Weights of a small self-supervised image encoder: width 128.
Rows from block 2, named by matrix and row number. Rows with one number belong to one neuron. Each number is 500 + 50 x the weight over its row's rms, rounded and kept within 0 to 999. All counts start at 0. Numbers have three digits each.
# u: gMLP up (value half) (model.blocks.2.mixer.u.weight, 256x128), inputs 0-63
# v: gMLP up (gate half) (model.blocks.2.mixer.v.weight, 256x128), inputs 0-63
# out: gMLP down (model.blocks.2.mixer.out.weight, 128x256, transposed), outputs 0-63
u.57:477521541473471503413524494417519480523529463558541463571476477439590509438499577581469495581610484491443456562438479528492510545529571488506536473514519421509366552465506429432540600456465509
u.58:562467471501500493514485459427475479520552418408559500606524472529535514507444519571548447494479553484496453508493506445426466586483371503492498525566539494591510507445576526432507436492525511
u.59:466509511474469548487503428462410539474553562579475437480482599478434583449449522479583502434483385492421497539487471481497552540474450448550587509470531515502523475497555477612565368498530493
u.60:498540392446512535456558468439476453509565392540571587493600533496489520502626533534465504447460421478464531526484505475548457579493438542474470491385460508499474442541541512521491445552567567
u.61:449367492431515576566535461523486508531447624472477494471492529547508542516547471447484522476476385515556544537406468441546500495556462485545521522470451466508561555497554566460542508485541585
u.62:519565462504517564475503458513564458413507474475485554590457599489564577521418512517523445491488476524526509538595567464450533462427519560474547474527519461518497476473549457446634576449463464
u.63:544597558582492528483495461479464563562517410406503560470479505536447509486419504492503522567490504567443504539490473536476564508532554536537571456592419561517503506440523416520511509525550473
u.64:514586418493464509507505605488448558431576479557506518491515557516504507436588402474508501556446498471500522495523500482464484564481323522497480497569447424494520536461417476502495539533504546
u.65:544560561533451521590459429476545487526479445484504462425481452469504453456545502496504414558595538538500468442523454474530518613501471501504441446488555471518501335481422517416536568468467471
u.66:546567510507469482567541558501532506429522445550478502429527508583545553497545564486484541575475526545544487473490509472475471457517432619482592492457432509527461531439507514482447552451475451
u.67:391550447486473505498574528590481528507378497495382551549335382457443523437534476517429557620538436509476524468525435464546495503494470511480420557448393482524522495497505487474493473435483513
u.69:429546535517555405563512555459542484578460506447518564547513458483573604518505488486470450498394546485520522493471524503470466593450462423415540453512502530527470558515478497514504479543600442
u.70:469567527402658485458480533545464510494393479547547494427539533459523540443486445506545441422511514438444568478483447515418486517513502544473434526508449541492518519406505525641593503492547603
u.71:463543561541367482442493538572491477496491490505522517526478502507482463479512432465467536470492548391507516583544447473465508578418604425418492551448427404525498435513489506553523514558473551
u.72:427477511463500570508489532515448424424520398484462497438486516548466477561455502579441513490516492537495517513467581453532501450566438474537538493473539530500450390357506524494563447593509416
u.73:508529552454490572590545518570500523434492544505471508373585476516504452573497504513490461496608461478511509450505527519536499563478470534453442506376666517520460574463476411482493455558506410
u.74:432524482484479503505546423506474419489400486459400548505505494394523533497534549505576544574546463505575523542506538561509514447536429457584531526541520557492415531568553545645543447491519500
u.75:489435495462545469574434489449422550463468444531453463544563533520514529491452546515531576475462512553473644503397513479432546455449479451560522495543568453561483428457484514472521447590543552
u.76:497548459536533500467459423548486480589545448467549513528510396470527380542533524414575543489453439544499490439429513444448507523480453458484517398481506346442490433508433519529475516474536581
u.77:546494494518457468644467449499449572510433494494450576421557503519487455549514413522520530418421442531493490505579515466565441440455454572474414541504461545444615463520525537576520463505577487
u.79:566459515399439543515480446500524483480494431482497473460492465426474484563566550442542509525452477414463593464509518529526573468473404473572422478387517531531424487494467449469449459465497468
u.80:470514522478453493477425453509437454541480514521564495525523403544532496561412506525499541420554456403493555453583388415401432512508542488426426471464519461463542515497528449670461475452441472
u.81:482483419579537538521595562512449502408561424499509512504499517592483567509510574497510466437551467537426598466516433517520424506515488495600525454493534485444441417516515572491454450529547459
u.82:555459457456440456558529553573533553422440528629462544542540478492415578520568449496518473476507508456502475529473568556609519491536457512494446580408526508575535464545493551428544456512601544
u.83:481407495408526580510547559535430513436512522466543461450602553464520551497499488483573419479498478477540512517426478487389536476598422493500515474499527508519497435518425541553517490469522473
u.84:474525501553489432499530470527529525450478414550471558508562560476483473458483527486562611460539489519456445404502493504443420487529496543520471533526452501479465510567481442410532528474521574
u.85:644417600549499504487527537519458521477550449534495428561479490514432425521433589520512556456543543466567550547471543467545516525490493626553506496474568504520493548338403518437498478500422483
u.86:528451491351546544588476462460457471619499529528470539451471502546544536447590473581469564440447501582531526526530557454565564543514475402502482550534562474495470473497431547491428520547452434
u.87:426518522562580548472476536433429505457522477514471509528421457478592453481518485497452528510513478483434497482470497561465535481532583472477494435535524551582403577407471403440507547536480505
u.88:416551580496456576481537506607506459560476498554511469490519470492488482480452413507577463538498507523412477640472518553487498466505544477520500564439538513525608497473465502562479571480511537
u.89:518501576470489456497378487450568430494461496498438540495520508500501567474565516563474472517449479491510472555505562535459512463441596444510444484539502501414516563512472476481569451568485557
u.90:484503469471508426559486431510475462534463473394488542509501514491574576595494458528558617520532444504501512442464521467476497471517496518612458550528520603544538512413490549386537564553507454
u.91:610394583496492517599424467472523522509492580567515446459518497583530463530531597483635584470516474495500469546499504495484570524469549426465607467516441487516428541473553557528499477543429578
u.92:477476470587480488536556502564514506554424518560459427524510513513536440596507442513419518442442462591470499575456488466478467459491511494479573419523522504570545459519532445549543414565370545
u.93:389544466413482542575394477517441610479473535554513535518424559555542584537488527424477495460541598469577513559459492482478576588485503526464496505444552465516460509403450497513513536517603480
u.94:547599583404591526512421527558560464498516460492520481478464560472527607407456416579501486541465457483441513455477442567427529533441552486468552477431538479532439545500527496460488508521517596
u.96:528498534513438474561538494509498490470515472494447515471517444481478482545483503557547528433521451581429478453507504506494496465550424577502521514467534600520444489538550561497406433513439525
u.97:475428531445535482485592477539466505469396480533461481510532568433538506477442568500551477469528456515530535549521552412479534407548379517508501502517512553463491526417478486604561549501506506
u.98:559465490517549465579459558534602459459523522439455437524571585494517545522443475543423460504502459474437477497518428486487512623623500485548414491535504582398579481404546565552458479507401533
u.99:540502529393515531464505484471566478525530461559469487470495433561478509532489519542447484467480558367549460477497458458450460567503495528507549551462526409463540492527519510694512493515512479
u.100:491483473567487457522411471605568623561466496523480466531452583492550534488550534444414399514513413530601514529480371479559559498564441457467539492458504493553557487516434576482530564461497483
u.101:492562393542416588416459512621519456419537495449550538459567491522452569562514411534586399552550498582491440520429433404453449508522515417404439481519477503569492483439478451582553462510490515
u.102:438592466517423480465618441510609556516471535520584433536511469535516513456471507547499518526478591522449477486492498440616423472501518505530501484480461445491539460467548443463416508444518504
u.103:536428481445497426502515528570415480456498379380497482549516525461489494514545421522448431613527443571415483553508523557439442517532489421532526547469439370604534517487468527541512460476509465
u.104:579536475534498593474496506475528570460428528500502553543495548569547450469429506515554483537507397578565487474441435488536616464581461489491573474353473581425560489456448471421472493476443520
u.106:517516514611548471533550491440570523525473567509506439528534454532526506521459433462555444493514495443421565545495535513502443466472477537512564435406573580423546544503516411455506532505451450
u.107:543574581534575454382491468529502575564456432492530533543484502519508482565506517386470466475453491461531488501515512475373479493454488550548482540531516561528627475511507513477476498581615489
u.108:497510495453475509498564421523512486514516521482367461579436531521553552526422543509553528518474463500519403483499571516419531446510368567439548489554492556391513505516521608544594506524509510
u.109:487501567491542487465503501484531532397565494505464461509540532527377399437399505487574497510470492473550517510401552497528490434473473498604617477529465423595491535460548538565521450466514530
u.110:501418657423483462525499489490538497427494399529485517543403490437453468504519529460514524532542511512525503582477571508391512548482526470457554563445508512528548527596508408474547506503566593
u.111:474518482496500532502518451564522493466495555519516426526555535438413557401454398533565412526544477527473501493513567540493409472526540399522548510488545561578474558480555552527546504446562449
u.112:479523459535476413501469459477608494545522509519427561417508546509471469503509460461539489481527420434465504427479539489486554450539546503539602505506507420448553513574534569442579579475363551
u.113:539573393618511532507552533491483508469407513512508457472509510483479452561469483578453473553520478455461438380627544495431535514457540567447500561484388516508497536459511518519465509461439541
u.114:537552527511525467507514542493497464519557389519455478489447490415472513498559558558585523481430525525371482416533576510428524572502524534475491498433556606418525460519533491554460474447503496
u.115:410489575563483495425435546416439486498554511428466548457493484495518511501500507526622568512394443481485524524528444385570504487534508560425480500515385537394564506553526540522492528575466385
u.116:546515558442425476536439499470536454453556464512529444603614534548490556465495490514439434521454576473529519552533539551451517555544469489583539579480430511575404490483446473452514458478546516
u.117:462493459503398556545530559507547483455416556481444484466547513494501535430444430508445525542490428433428528506508441441428435541560503465586479562544511414584504528484465571463580430499556455
u.118:457444474501478504564598475533458504437408513465466603530563503463647485505462446520522509564523381531490559440428522463447481505584437424551541551569504564446402523498580551534511453538502472
u.119:646506435510506546502501529491547512470434466479555592547529489416462519497465528536458556582485527490468464465474544515516598460542486453505563572430564538438516512544469485515515553492405505
u.120:432455583567497486554610471490494489546445539489462576421525527548570536422501491513467549479568411492497562524501468503410443593632453532510456513514503391530516497549602491399493491506468491
u.121:471438527519413530483538559401513496434467394390534524393419514435526480629547459478486474452592518460500557553484488529440490478490459495580555454550463515581480458421511543543554521569499569
u.122:500486517535501467462529446528548510460484476431582506417439529494522524492509537561467545479550588451418535449479494460451494638396475484479506583557483500439598523418553509538426523422489466
u.124:534487491488447366488484429495547497419464453545571455507506477530513465464461490469452492449543442476576528456523491497502492502488474418502427456585439501547532434453572521550532468521479574
u.125:443552530471571524449436502524412557462459484434514469395451519574460575481509511526502495474477528456607543485478522523457437487542499484438635499349474568515520454480519356466510520511512568
u.126:478509552454497556593497399526573533483516442526562461517514442499467578527455446500486544479497595591554506560401531560483461416494483524414493544449519507539453503532474453459523527519531553
v.57:497500527473514582523533532459343511443659416383516515487475516526507532450619430479491433496584446548462481504473536448457518525477561464492489492504487516480502546542422512529609551611511526
v.58:564524502511488542537493491416454452504382486560502487473478417471421600515473528494498517404559490580544449545559537512494493433492484406578476500490506527522486549529510592515628496455424519
v.59:558580546531545507580449616537481456517490508514569431602540430440496390532440531524459480530614455577478472406543504429527456530581479509491501363487498474491539384508413502484520560534567543
v.60:557546522524420538500549437414512512551488436518491489574450504510552400425548553525519490509549591508480424580543586527407488443480567542507507463483386565509495584571484581496540437582498565
v.61:420553512520505569573551509489542491477448418477568491474507518513369409511523390547520452573479493359523421466531544609508527500417521526505409484524481499532522499482490479468573541513475470
v.62:499574559403520679550527518507480520540431566500500552440543495487513459464520478519562422492570626527516506483545519441500478488468412438568501466433553524566541453491455453349504491594455476
v.63:453459490512502428580516533508465444464501595505528519525579390469507505423445496580505472445557530492417523515532435477550506471512532582466506432451476469451588509455555449500448549509467595
v.64:465460568542538433442488464445476531465496537520441545561464464506436560419499497517520428503507532465505484584571547513500484573492500503457424524526434563566458434564546518516505440465541516
v.65:504513621536485514526541510577470500484428487569460552524504555547535500494474489523505606490471413476503497380543555458410497633559494441489422479594484524515488442501547618506493489470557482
v.66:468386493446565548520567496496509419578492602459439563460406529437503457516573500504497481524453560533514501549517455606484503541432504543528567452513502496442524552468530524450525411436501509
v.67:441454456487464559405570562578454515416448486471426580570605445410523465522452472490494566511520536538403556529440530495435567484503440439567547504482543508479595523504489509415483479528477424
v.69:458513382501466548394474470473360517570454459502513439523455523542543561404515515519527514515458419514436478606429445569481581542556497440544537481513502570529506428558521493472507476522506570
v.70:596581511540396558540521459422437522417574462467545494502529529506508478425454481502517572565441460619558544450459508501526559545461419514513521467512538477458408477478519546398470531481426502
v.71:540508463480629503436533402545492504475462500466516479568531460457560525588550529582409456550467438492480490493528424480582533379508450452443451441470523549459495494538480555501499549416519460
v.72:462525565558503513509475554390598477517431505548505461508547550511480465508549515458564420535448491433522514536595452569419501447537536547523540468453482528456566494584424470464474485430499487
v.73:506514474526439496482454518467401555433539410459556575482434473511583489459468474423575439574451535543422402430520503414474528454456522451549520528601493488531585570449518479462533542504503502
v.74:498616451561604428444533533473540418477444532463564559635500477595532354526516494480515533497429480529485503501495470497485496570602435516419529430479470502446539558478484539568462468503525449
v.75:435502553516442553409541480490608514510577622419500518459535396473428475417598527533567504535560565467549545455529530574479508477534484478476512447538516523440591498478530524521541447549447464
v.76:506505622510444503525487571467486478560464479485482613419487498446502419516490496463510495405510648525468564524553491464506444432514483511658508537546486553467509520482539554535467468521504467
v.77:433497487391558441458484556554442599524526497486476431486457512456428501453426456497545640451514556507468532461476528453458496491473433520526509513627585482517496515477409513459483473527514620
v.79:561442581572459491402501519497459547568512484553526506552495579439610517529513563500519473553478583482522492437550453478440505430552479475501520492434474541468535426488501474515549536504610588
v.80:517494510483477532521495469532492465459463507598454438514373372479590459601485431472561528467500512524451491395433518524445556542470410490522572402496530565525595474575508439370530532498473525
v.81:501431492507519587442482410568419425507554459542473513555532484485496457498470451472538445439471590479481575482430514501499446513541496472525431592527562461508478449537426556446458441532408493
v.82:522548536554509480539459445470488535570566496432463498472505509501472531506539504604448561594495466486446553402481461474553496477448437445600575465474435406502472458458532453474554482432411420
v.83:528551458500489522435464424554494530520547438501503424550556481417566554517512414518465441519523571530489487430449584503491466644457423437372470479466455456525498472532526551457560540582435530
v.84:495519550529590467491502459512541444558490626561550473503425533476510467511520445536429541500442573481515483532593431550478457549522423481530555439491570550459495632559500539416532499451423464
v.85:450525533543567582532417456567596555476481481485458489516451456553482510502403508524494641471478488501487486510527500611485441530521472518537520445430404456476509462477450500492479480474511574
v.86:444584552531541534477492499395487463489610528470597454493498561446466471481425567486440542549530497452513525519546575450415438499410458504557476499461474527547580492528476438544528537424546565
v.87:498535431489412455455443456457383480528581507537505464488519562535502499393437476526640515540472489428524495554530487581430471486438407447502550496499472496446525556524507484490504424499604530
v.88:507458570507435491487540485433437419509587408454467515501509497461508595493443479589423487465574479521408490437540442444498434582448502467500472567459525558542521571526505500528551569513577538
v.89:496561487508494527483479465455475528512441526494551498421567438527480558389539461473448590495545524503467570515476532465615556518532480459503579500416526512479524490489461503514405562518457603
v.90:551482511446453541449491625479554459385517483505546456513499461425525515440474482587527468441546456553485478500514491432541508479464580518461523375483453496500582508497424533488514551543515477
v.91:533465480597502532534413509493476425518497438540609473450558547561502488466406435503521493439519556503485449416491496493553456494611420546562408423511520504505562478601509444424555526434499526
v.92:557522480462559496510506588529423457486501489529465454509446448442583424407489493449479537512624479426486440561581468490515465485461553525562521446464512557339508470576454579490517527439548518
v.93:562585481548509406463512489406564443533525547450416473493526524502482480470563486459473483526511418517483497453537468524563385464522467493548520420519552554450528511517495545489505496541471537
v.94:462440473497492474487555425560556555416468484586584486480500537409431533489383500542597499452477535568507518537490461509482450518438470426434548463513491450502542414499445439536475374484452406
v.96:534454450554512530565453545532498583592440443449536438474521452528524479431413496478530487412473504575497436472498511517450592500589530570514522486471524428460501458358501553450588521610487538
v.97:529486502514446575618555404511449488494429483488523476527481499501549512476462533534634507421557425566478449529532497475466522537513452505467477554575518429495428412484392523447536500442540437
v.98:524441530559428481532430483484517527577469493588544527452495453534480446508539434581527602460565562427518479652451533444449411477513569464432572511456554583552392529507470560473464459392395496
v.99:551447572500493586497494551520549526507504508397509426447563473544555455400537479418598492451493450499537458422487479541395533532606536440510585467453503550487563564484524493489475466548530463
v.100:537542425544480476443625551521491421413551492515535444542548502466497517542513573509477547443484522481401476479536621508457548452446471484484505563527533542435491561455410497519520486489518473
v.101:566498540515542524540447510434386463523447522566522499447539503504584523521464527468565559446469558397608514529555524569518544518450570505454571495504436396518406495529548533578444509562483548
v.102:485464453502550519471456449445474406525541538471580471434460526510464531544530367450428489519428544505437461475471557584520487578527483433479460504524499512446470488474517579504513481485430507
v.103:504454502516545496506462547390532523473574506530557454474422473530570521528525535490557519490554514428425475479453528561417433497433592448543503496559540517480489549514554607516468505506489454
v.104:494445473583547493558445458522570463521511514500544514406575496469478471445488472524511528508474581534438443477442489492532423533587446543558429449506562487511545503597537410504505470498503479
v.106:473429441558429468511443524475595548490389444493531560524596482546559460420434451496578509579492433501478433552487450420462534509506488505456566489480507585468580510478559537459542508517485532
v.107:495486443423455489428508589408469524434517433430465482573553503522452503465492585542481531417535454596481429493586482475511512512513458560605546454540439458473446504506560585498551552529480447
v.108:561465610611479550448409427504500428515508454517492515528520411522515486435539483481478449529506558524466601422465461443473452493455543431540468538455447496492417506487458506493575533514500548
v.109:515498482468603438493473463569528532480459477443509514559582550447515427501588416500391462480528494595504526460556485564535437497566456486501517458449461529477384470606455529444506528553593546
v.110:486574400514502522508455477566459563560351479438453427517484440525467503539590413502426492534547504410502422499489509412464438457578515604522471609538483420567464397434524549503445530505472438
v.111:598387483523534557350553501445619517468502517551431465489535463462566506502466509485511465457525511480494467489526425402492457436498478542493541435558442510521528537586432574555533444491517499
v.112:545502546414577534536575566591438559488512485488501491510488437537472441494480478438477429456496581473414429551503610367525587562424486521503564495429492559499540525516500492573455522443601449
v.113:428494459437541508551532491515540457429435565437499547507479532500517525494460541511438478497442506455567586568397535473483540623479480434550544545507483492539528542450600535486452439467539495
v.114:498558539542457527506517532500491492574587463496532557494546528452424576454571447372535611414500476506485386431553572549495442544483499429462491455464476481471515543433518529473516408542601452
v.115:507557494499467530531550506526480508509501467524486440509451547577432452466468462481469442569465489496382523545475531524453501492572505560539503505431551467679577409383504582453515487512427528
v.116:447565544459533544543448493486544478440514532510554500550506500535453436549502499526473536429549492474462495502474503452514556528543559371510525525501553494605488483428496492403459562569487405
v.117:631435448607519422418467428500417419516526508585559557533503437447497477461592548620458542562547492535463489490477518509524505577521440553390488480479452466537475492483513500528527586451541513
v.118:456464550576491530477481425582547540569525521507522553549498524462468422535459469454548536468526427488499482456459557443422441506560413440432544454442473530427539536494506483483472486450647525
v.119:418572453430486485473556497552551470421388531503466596550456516433441502455444546527434469541437459499514634559483479503525513614472471497582570481547505448536585535478511524443478444513483504
v.120:538492457475563547465519471530503491473466529489487455554491454449595545529524511536494404558453472477503474466517422454541585367496438430452483533473557555453451502586438555513486523412507448
v.121:484518525465551638434440553486552503501554480533519421554479516557504461496504651468538433516449546528522473447560469512416528458537581443502420517435515464494500500508453514477493454464571550
v.122:466446578412465442550537488542552511469405487425467527559429553527517482519450487580582457444535483489556510482571575449474521458502482548487472463498464507433379484539451541415470577445552584
v.124:473467538530431570512458455466446497495478460487438437413442405466615535513536448495563477413515542488592554557328569451565467445568487509434585486414564518522514505485487518483476447504488514
v.125:552522493446487550532474494484614379463502477450407432571455465553394517478528599480416462532462504594529449473528488479428537522535559531485375403567452505504610424434544565496579479551516485
v.126:574507451556470421512497566457460417544500570530491592481582501507527519433449516529505475537417410481490532475489387587519521518485437481563481416559596476479521572483554501520492500523483451
out.57:554506503559462439554580492495482539460453509423516529408546541624446559502513469434544472424420499502517504491578521434538442480513436499527558587519498487495638476529461557556510437510539520
out.58:492488500546449533448476560429490518454494477537470492584509522540572532555472582489432454525471467540542509481546544614444430534520513472511475490447472527555513457445502498415433550465432408
out.59:582504527464504572534493513490589387462609399552494511464514629540480445560507429472410526471586596599494387478504525510562417513515556493507541504466511523463512426462409509502406510509536509
out.60:479477567536445470454496527452517539457568494441438521585431527493502493415477561540467483571592547600508500533473494462530436518517564493563541520608506550513498548446427544536476504540536507
out.61:409517554501434527480561493514493448480441531483516528479493604597562554526375494514427468521493473502480568558426497517495508478530492514428434447552508487500528504527590513455545491468593471
out.62:422478477490438506535512611477498518523437607523504477466483430435493454514566465435505536508583523493507490475309459480514456548573482475492436577475510523492397548489501559519413438576503492
out.63:463510467533552491596441504503575444498519534458496475442475527487559464474481523483488534508504472547550488478557560368430445552497466435458478490488611522499329547504432597462469459434449475
out.64:505447510472535454480458512523510576635484473475440475425450471472486406590439499502528384455550548503512475492499508515507544585504508479440538450517415469518488380498459480500505452435479489
out.65:493436478538599505528514485517439582493563559508470503414453571572472401510445454510542626430484561571458481558505527434552505435605398511504538536443570528378541455466505462527566518508572510
out.66:538446519431535453521482543436486526555567476513488515537409487515568537453463567523480399465428551516473512494525513458507451603418421352414520541556527485533524512417523507600526452503549476
out.67:495592472398498519577507562403483485527546543445597547518451532475400426471472491444468464521525390496514524466444504554486418481523569424477519496465521402453552558539578535562466463545505529
out.69:509491479476542598470432450433504562425501464517514417473441462545475453497487514581423512491535437481491556552573437522598490437540557535512441532475458545551596526473533467418584562471365583
out.70:504459476583463541456524538539562447528566538505455572620447567514519473473560478549423492506466492515536459488469462560506583484477508516554480491449514496466558422556597529499461514498484429
out.71:479479528587425480453531495519493497561567611510537519540433470488465607470530496518445541490550465422407485577558447473417529547518490462494418519507429592563489449520401475519493535544550541
out.72:415525400526602473585536598466428507569512538474475488466544500447486474484518512438550498507509429390529460521561473465504499562517505563519562431526406592495443506548477550497492498460501513
out.73:494440450504479482419509488480559414514493496510553542549494434506530505505513516572572506518434510424485516499604551535457522491467561558448457452457500587418489475501544556415493496419535531
out.74:458585515503429539498468498626512515416457518427485518441587532575564518499496451402401476485569596531397513365507550551601483411469543544471488532455445408551531475500489469445489563523475542
out.75:512518504421400527525481545507493436562525599439565572472501486515532473472439509496452422527575490606541371495452458432500450496623514517439483450472411485493437586527494573453444492468432465
out.76:524455454531474534489476537558439466510526534461543534438497523547434379488487514485509524451528409488408503574517506473474480575527511574495420509467495594567492596534531559553427600464422402
out.77:535523548500545537442634549498514457450504521477505494468486568453595596477517503537548487501504476477516472443519522482458540479495500439562647577512589442537467542476480465520467559527449497
out.79:461522454557462463441538642515462405472468494544563535512464469528489483513546563589497491513576555511416438522496521495527506513551551560429507409446480481462521567522553559501549524513524525
out.80:514483427570408461527528482490535592571522521471532524488510528498426431418580483471479617576452578514510447565483572516551578487454455544587456494534471570487473419530535480366465454492558558
out.81:460543570515473534500523538518465575454476490521529499562432462483474426554579563527536543684518475531622490555523551534453583461488463475460530573479515553502562528444474458545508453479467515
out.82:437492490509494495406536470435567455567537482510436466483510515435483430457479597492550519568500543460464460421564419449453541425474531586521603496592422500402557489484505516536509544534462393
out.83:446529450592475529419450372528567542526532495531476451620451507555463442547419487456582505565546450597396432522492432529584516540431542558475468522562461507475474516517565493496512499557423501
out.84:547448532523472409546544614475536491534500543511454405457426402585447528515481496469474535521489597539554503531483531389532490586573441506498497495523517523525488500425533581512466510476517437
out.85:470542425497508502540543538481482477520390486494517501501591454438505589501563517436438458557490535480425429428593534541445525436463493522444432487443546465534573450540479498490439543511494454
out.86:470634553519484486491533553559474437501579506413554454480490517500475561445458536421463507483534470462457528513443466429489494427506519531524437466568441506511579523545521470560622615385470513
out.87:571511508527470416476588482518592513507449541464473547443545528547572521543527491547545493496453494548568553437556492456487487409463481530551539586443584460423588474566473560568464599499426492
out.88:558446521500548546643495451448467536461505501566503487489432534529443491553484621549444570543493503461554548514472497515492471494434528393454466503535514479433493443572542485440459408520514442
out.89:513462512480501608504571534423449504561519499498503430508483509503483448407451503469466517453543434401533522521570503461527458504502461607502499535532494559471502406463519484582369525480490422
out.90:445554452518524489545514582605410499512488477593547520441538530483470389438591515431492461486488520469415460517525529456568535511501434493443469506354479415557568501515504515539469464461473567
out.91:491489493505505626473548472474506410492453455542496546397504536621478500474511470553548469567490458434448628472502509512412458432621476577524509441451462514509485464487473467487462494460502528
out.92:554493518500552452418472545421541463454503434450456488531404563467463500458521572530541520524499460454503452526513578518524520522468598545466446398518479494396518447445551499532393508475599457
out.93:488481461555498548423475494493566531454483542447488534504520569492523467595531534543450526546478439402426511559480501431436526435513522481422559569460501549442421531531564444523473450483608476
out.94:502547532619511436455487455563554563433512485561537575447445585443462465509519499471487480532519552516534435464453476429487453560556479480532442529473437497492507433508545440561536408489583529
out.96:461502423546555523442468467478620416494508507616565421581404630486510476538585421458400527543523508448489462462514564506516516541515580485482497507497527411442524531501523506490526617559469462
out.97:494562448506541581516564510484510459587556461535526464499553505539466527568545503464427507579567437398508406483464519557543531479576570495517541511525517469536447416554436565452454502515500552
out.98:486542582567533511441446494494524535460447436539503471480498392488447421486476485437459484515417510544525527538501602457473494437514579525506520507482594484542385482494471461565486574465517535
out.99:508545495551537578509487504598469458427481542529579536507486513494508552464528455518520498470487554568423526481564499542607612401477500493404453443458511532451490520457541420425482454542496538
out.100:517509564439519451431466436452417536516439574471514581533514438431449480461550406431398465601607378527538471474556506419509513525512489489583446489471447499494459530517472487539496451567503477
out.101:550525494525551429474410452564496520536470554482511447397559498489500409498486510405495515527496591461463536497458493570539497451488454463605573473523478473542454616591469502478465509478496468
out.102:451434507615533411542519496498373477490536513441512506479510520453525499570503451473451481490446395489536534538568532527460469486540529509448497464472571519464544505521415482553524586454453511
out.103:438513482537439536454567516575506511581488508529452441458486494443555583440379551462524571512374542500533594527466533529522502557522424590504528423467562519532500492459568493513532557498441564
out.104:400466484485490421515502529538518469513514432522467459485433509424544538577518484533430478488450470412462490484528495532464530499460599418519467563559443521596446514460438640572461468458529547
out.106:547425549486492425637474535490565498550550454553444468484643558481432447506474551590467490496415576432514479515453431514526472499427482423515507442591468517557560502575480466480544584464524564
out.107:548410477502430503532495483486484553544520561514480578437524574441462547469560413568489426496463602512476506466434487560598473462555559441475420470449503401598515497454506380460461515530499522
out.108:477472475482421492449512502519481477532472448488498514521619479476475445563497510500553414392557393579508500532496499573526565440514544565507478521470602536546408457485397404452477464552484465
out.109:469524546575395506498455401591542486519567477458499528494427516508448419564480455501387487450568459447460476489501442485408542509532505587531448570591457549523488521547502557526557550475568501
out.110:527666455581479524504521464613471584497417576469435415478537515508497554482492454502606455459498519535516437446419492474459525429490438511554489502567473449558514522515432563425498414453439451
out.111:471468502587513433538413467570532539439518505468511531436558559502534486510492508440439515502543546612481413480469510513469496527511488575467460518443431530482484407520540529523501493515479564
out.112:477560609391486468571479479522406546505467524522487405492453537539531494477434554557482508550459516486601543533517484462554418455521459525469448573505570570488571557440433410551458503416543445
out.113:452454615449446502501487520543537518533564428475533507489501479587440523482556441494580474527492557519511500634449500455564508514493452462460480415564540479487498466534439451422546505538541418
out.114:508441485577459475442497494497516415500491544405541566597384525496531462414543534533435541552532455480550441505472588503468488414544523536572457461472449506466475480486543504439415520581500527
out.115:533519418440498443428563446559490548528463482536531503524493515499495509488449416481460487543522586534470470589499545634434483474462426455504498458495604473500436437477460494478479502401516526
out.116:491553543559472525385485549468519590382477470540384531421433545471439587485463579495520466522522539536601482502499520493454495498539472554499554528529432528546562520416570497499560460543533490
out.117:536473616522594386499525506504467586580442560603486432392549484482540508535581542488552519454469525554589500501549524583455563474455505496458483463572503572492462476508445425507461544418365511
out.118:490544425505465481507458485599549518511476507511516406419558459551464409471465559359563576475498480449413440485480460495538553434475557573438548491473564435587489524540505519554467620512419505
out.119:424477583598517506465508399565467452531543460513469404510506489591556503540539488513595452429595459492559525503518449539529460441500498558375433440524520524499554410489511499487481568523593418
out.120:505448488496494518503514473423498468520523485533463463493562611515631518470458484535517526562527459433480524573425546580445613476501470553418441467581465490512491443575524471438445505490518493
out.121:603467598530499437506497426455544464624591511540483467561536465467482443502473541458616479495468549505504462530551486458514467500478456515509498439500491474482528586563520534413480567534428471
out.122:513558551423548542510526490567468402427509485477499524479490519541527520463547420390498489459551483449581533485532406506484564501535497416606594500403543460469478466517540542551523404440426488
out.124:491555480509459569445460520493412568517535513523404580461580462541405523546570474535558528540458571532462421519482529525545562496544485508471556553433497531449430531523570463565503433530550499
out.125:549455451463535546470593478505510387503552517496434539626514470459414413523505503454589538472529508558434373420497498497474505590526507514503488492570507497481526582530479556514509479573622467
out.126:597526529497585588487540528507444551447366439501431408480437561402536571504486499501601505486569443491404396435525489476438538530463511504598440595562484491454511457491418504508477420512486509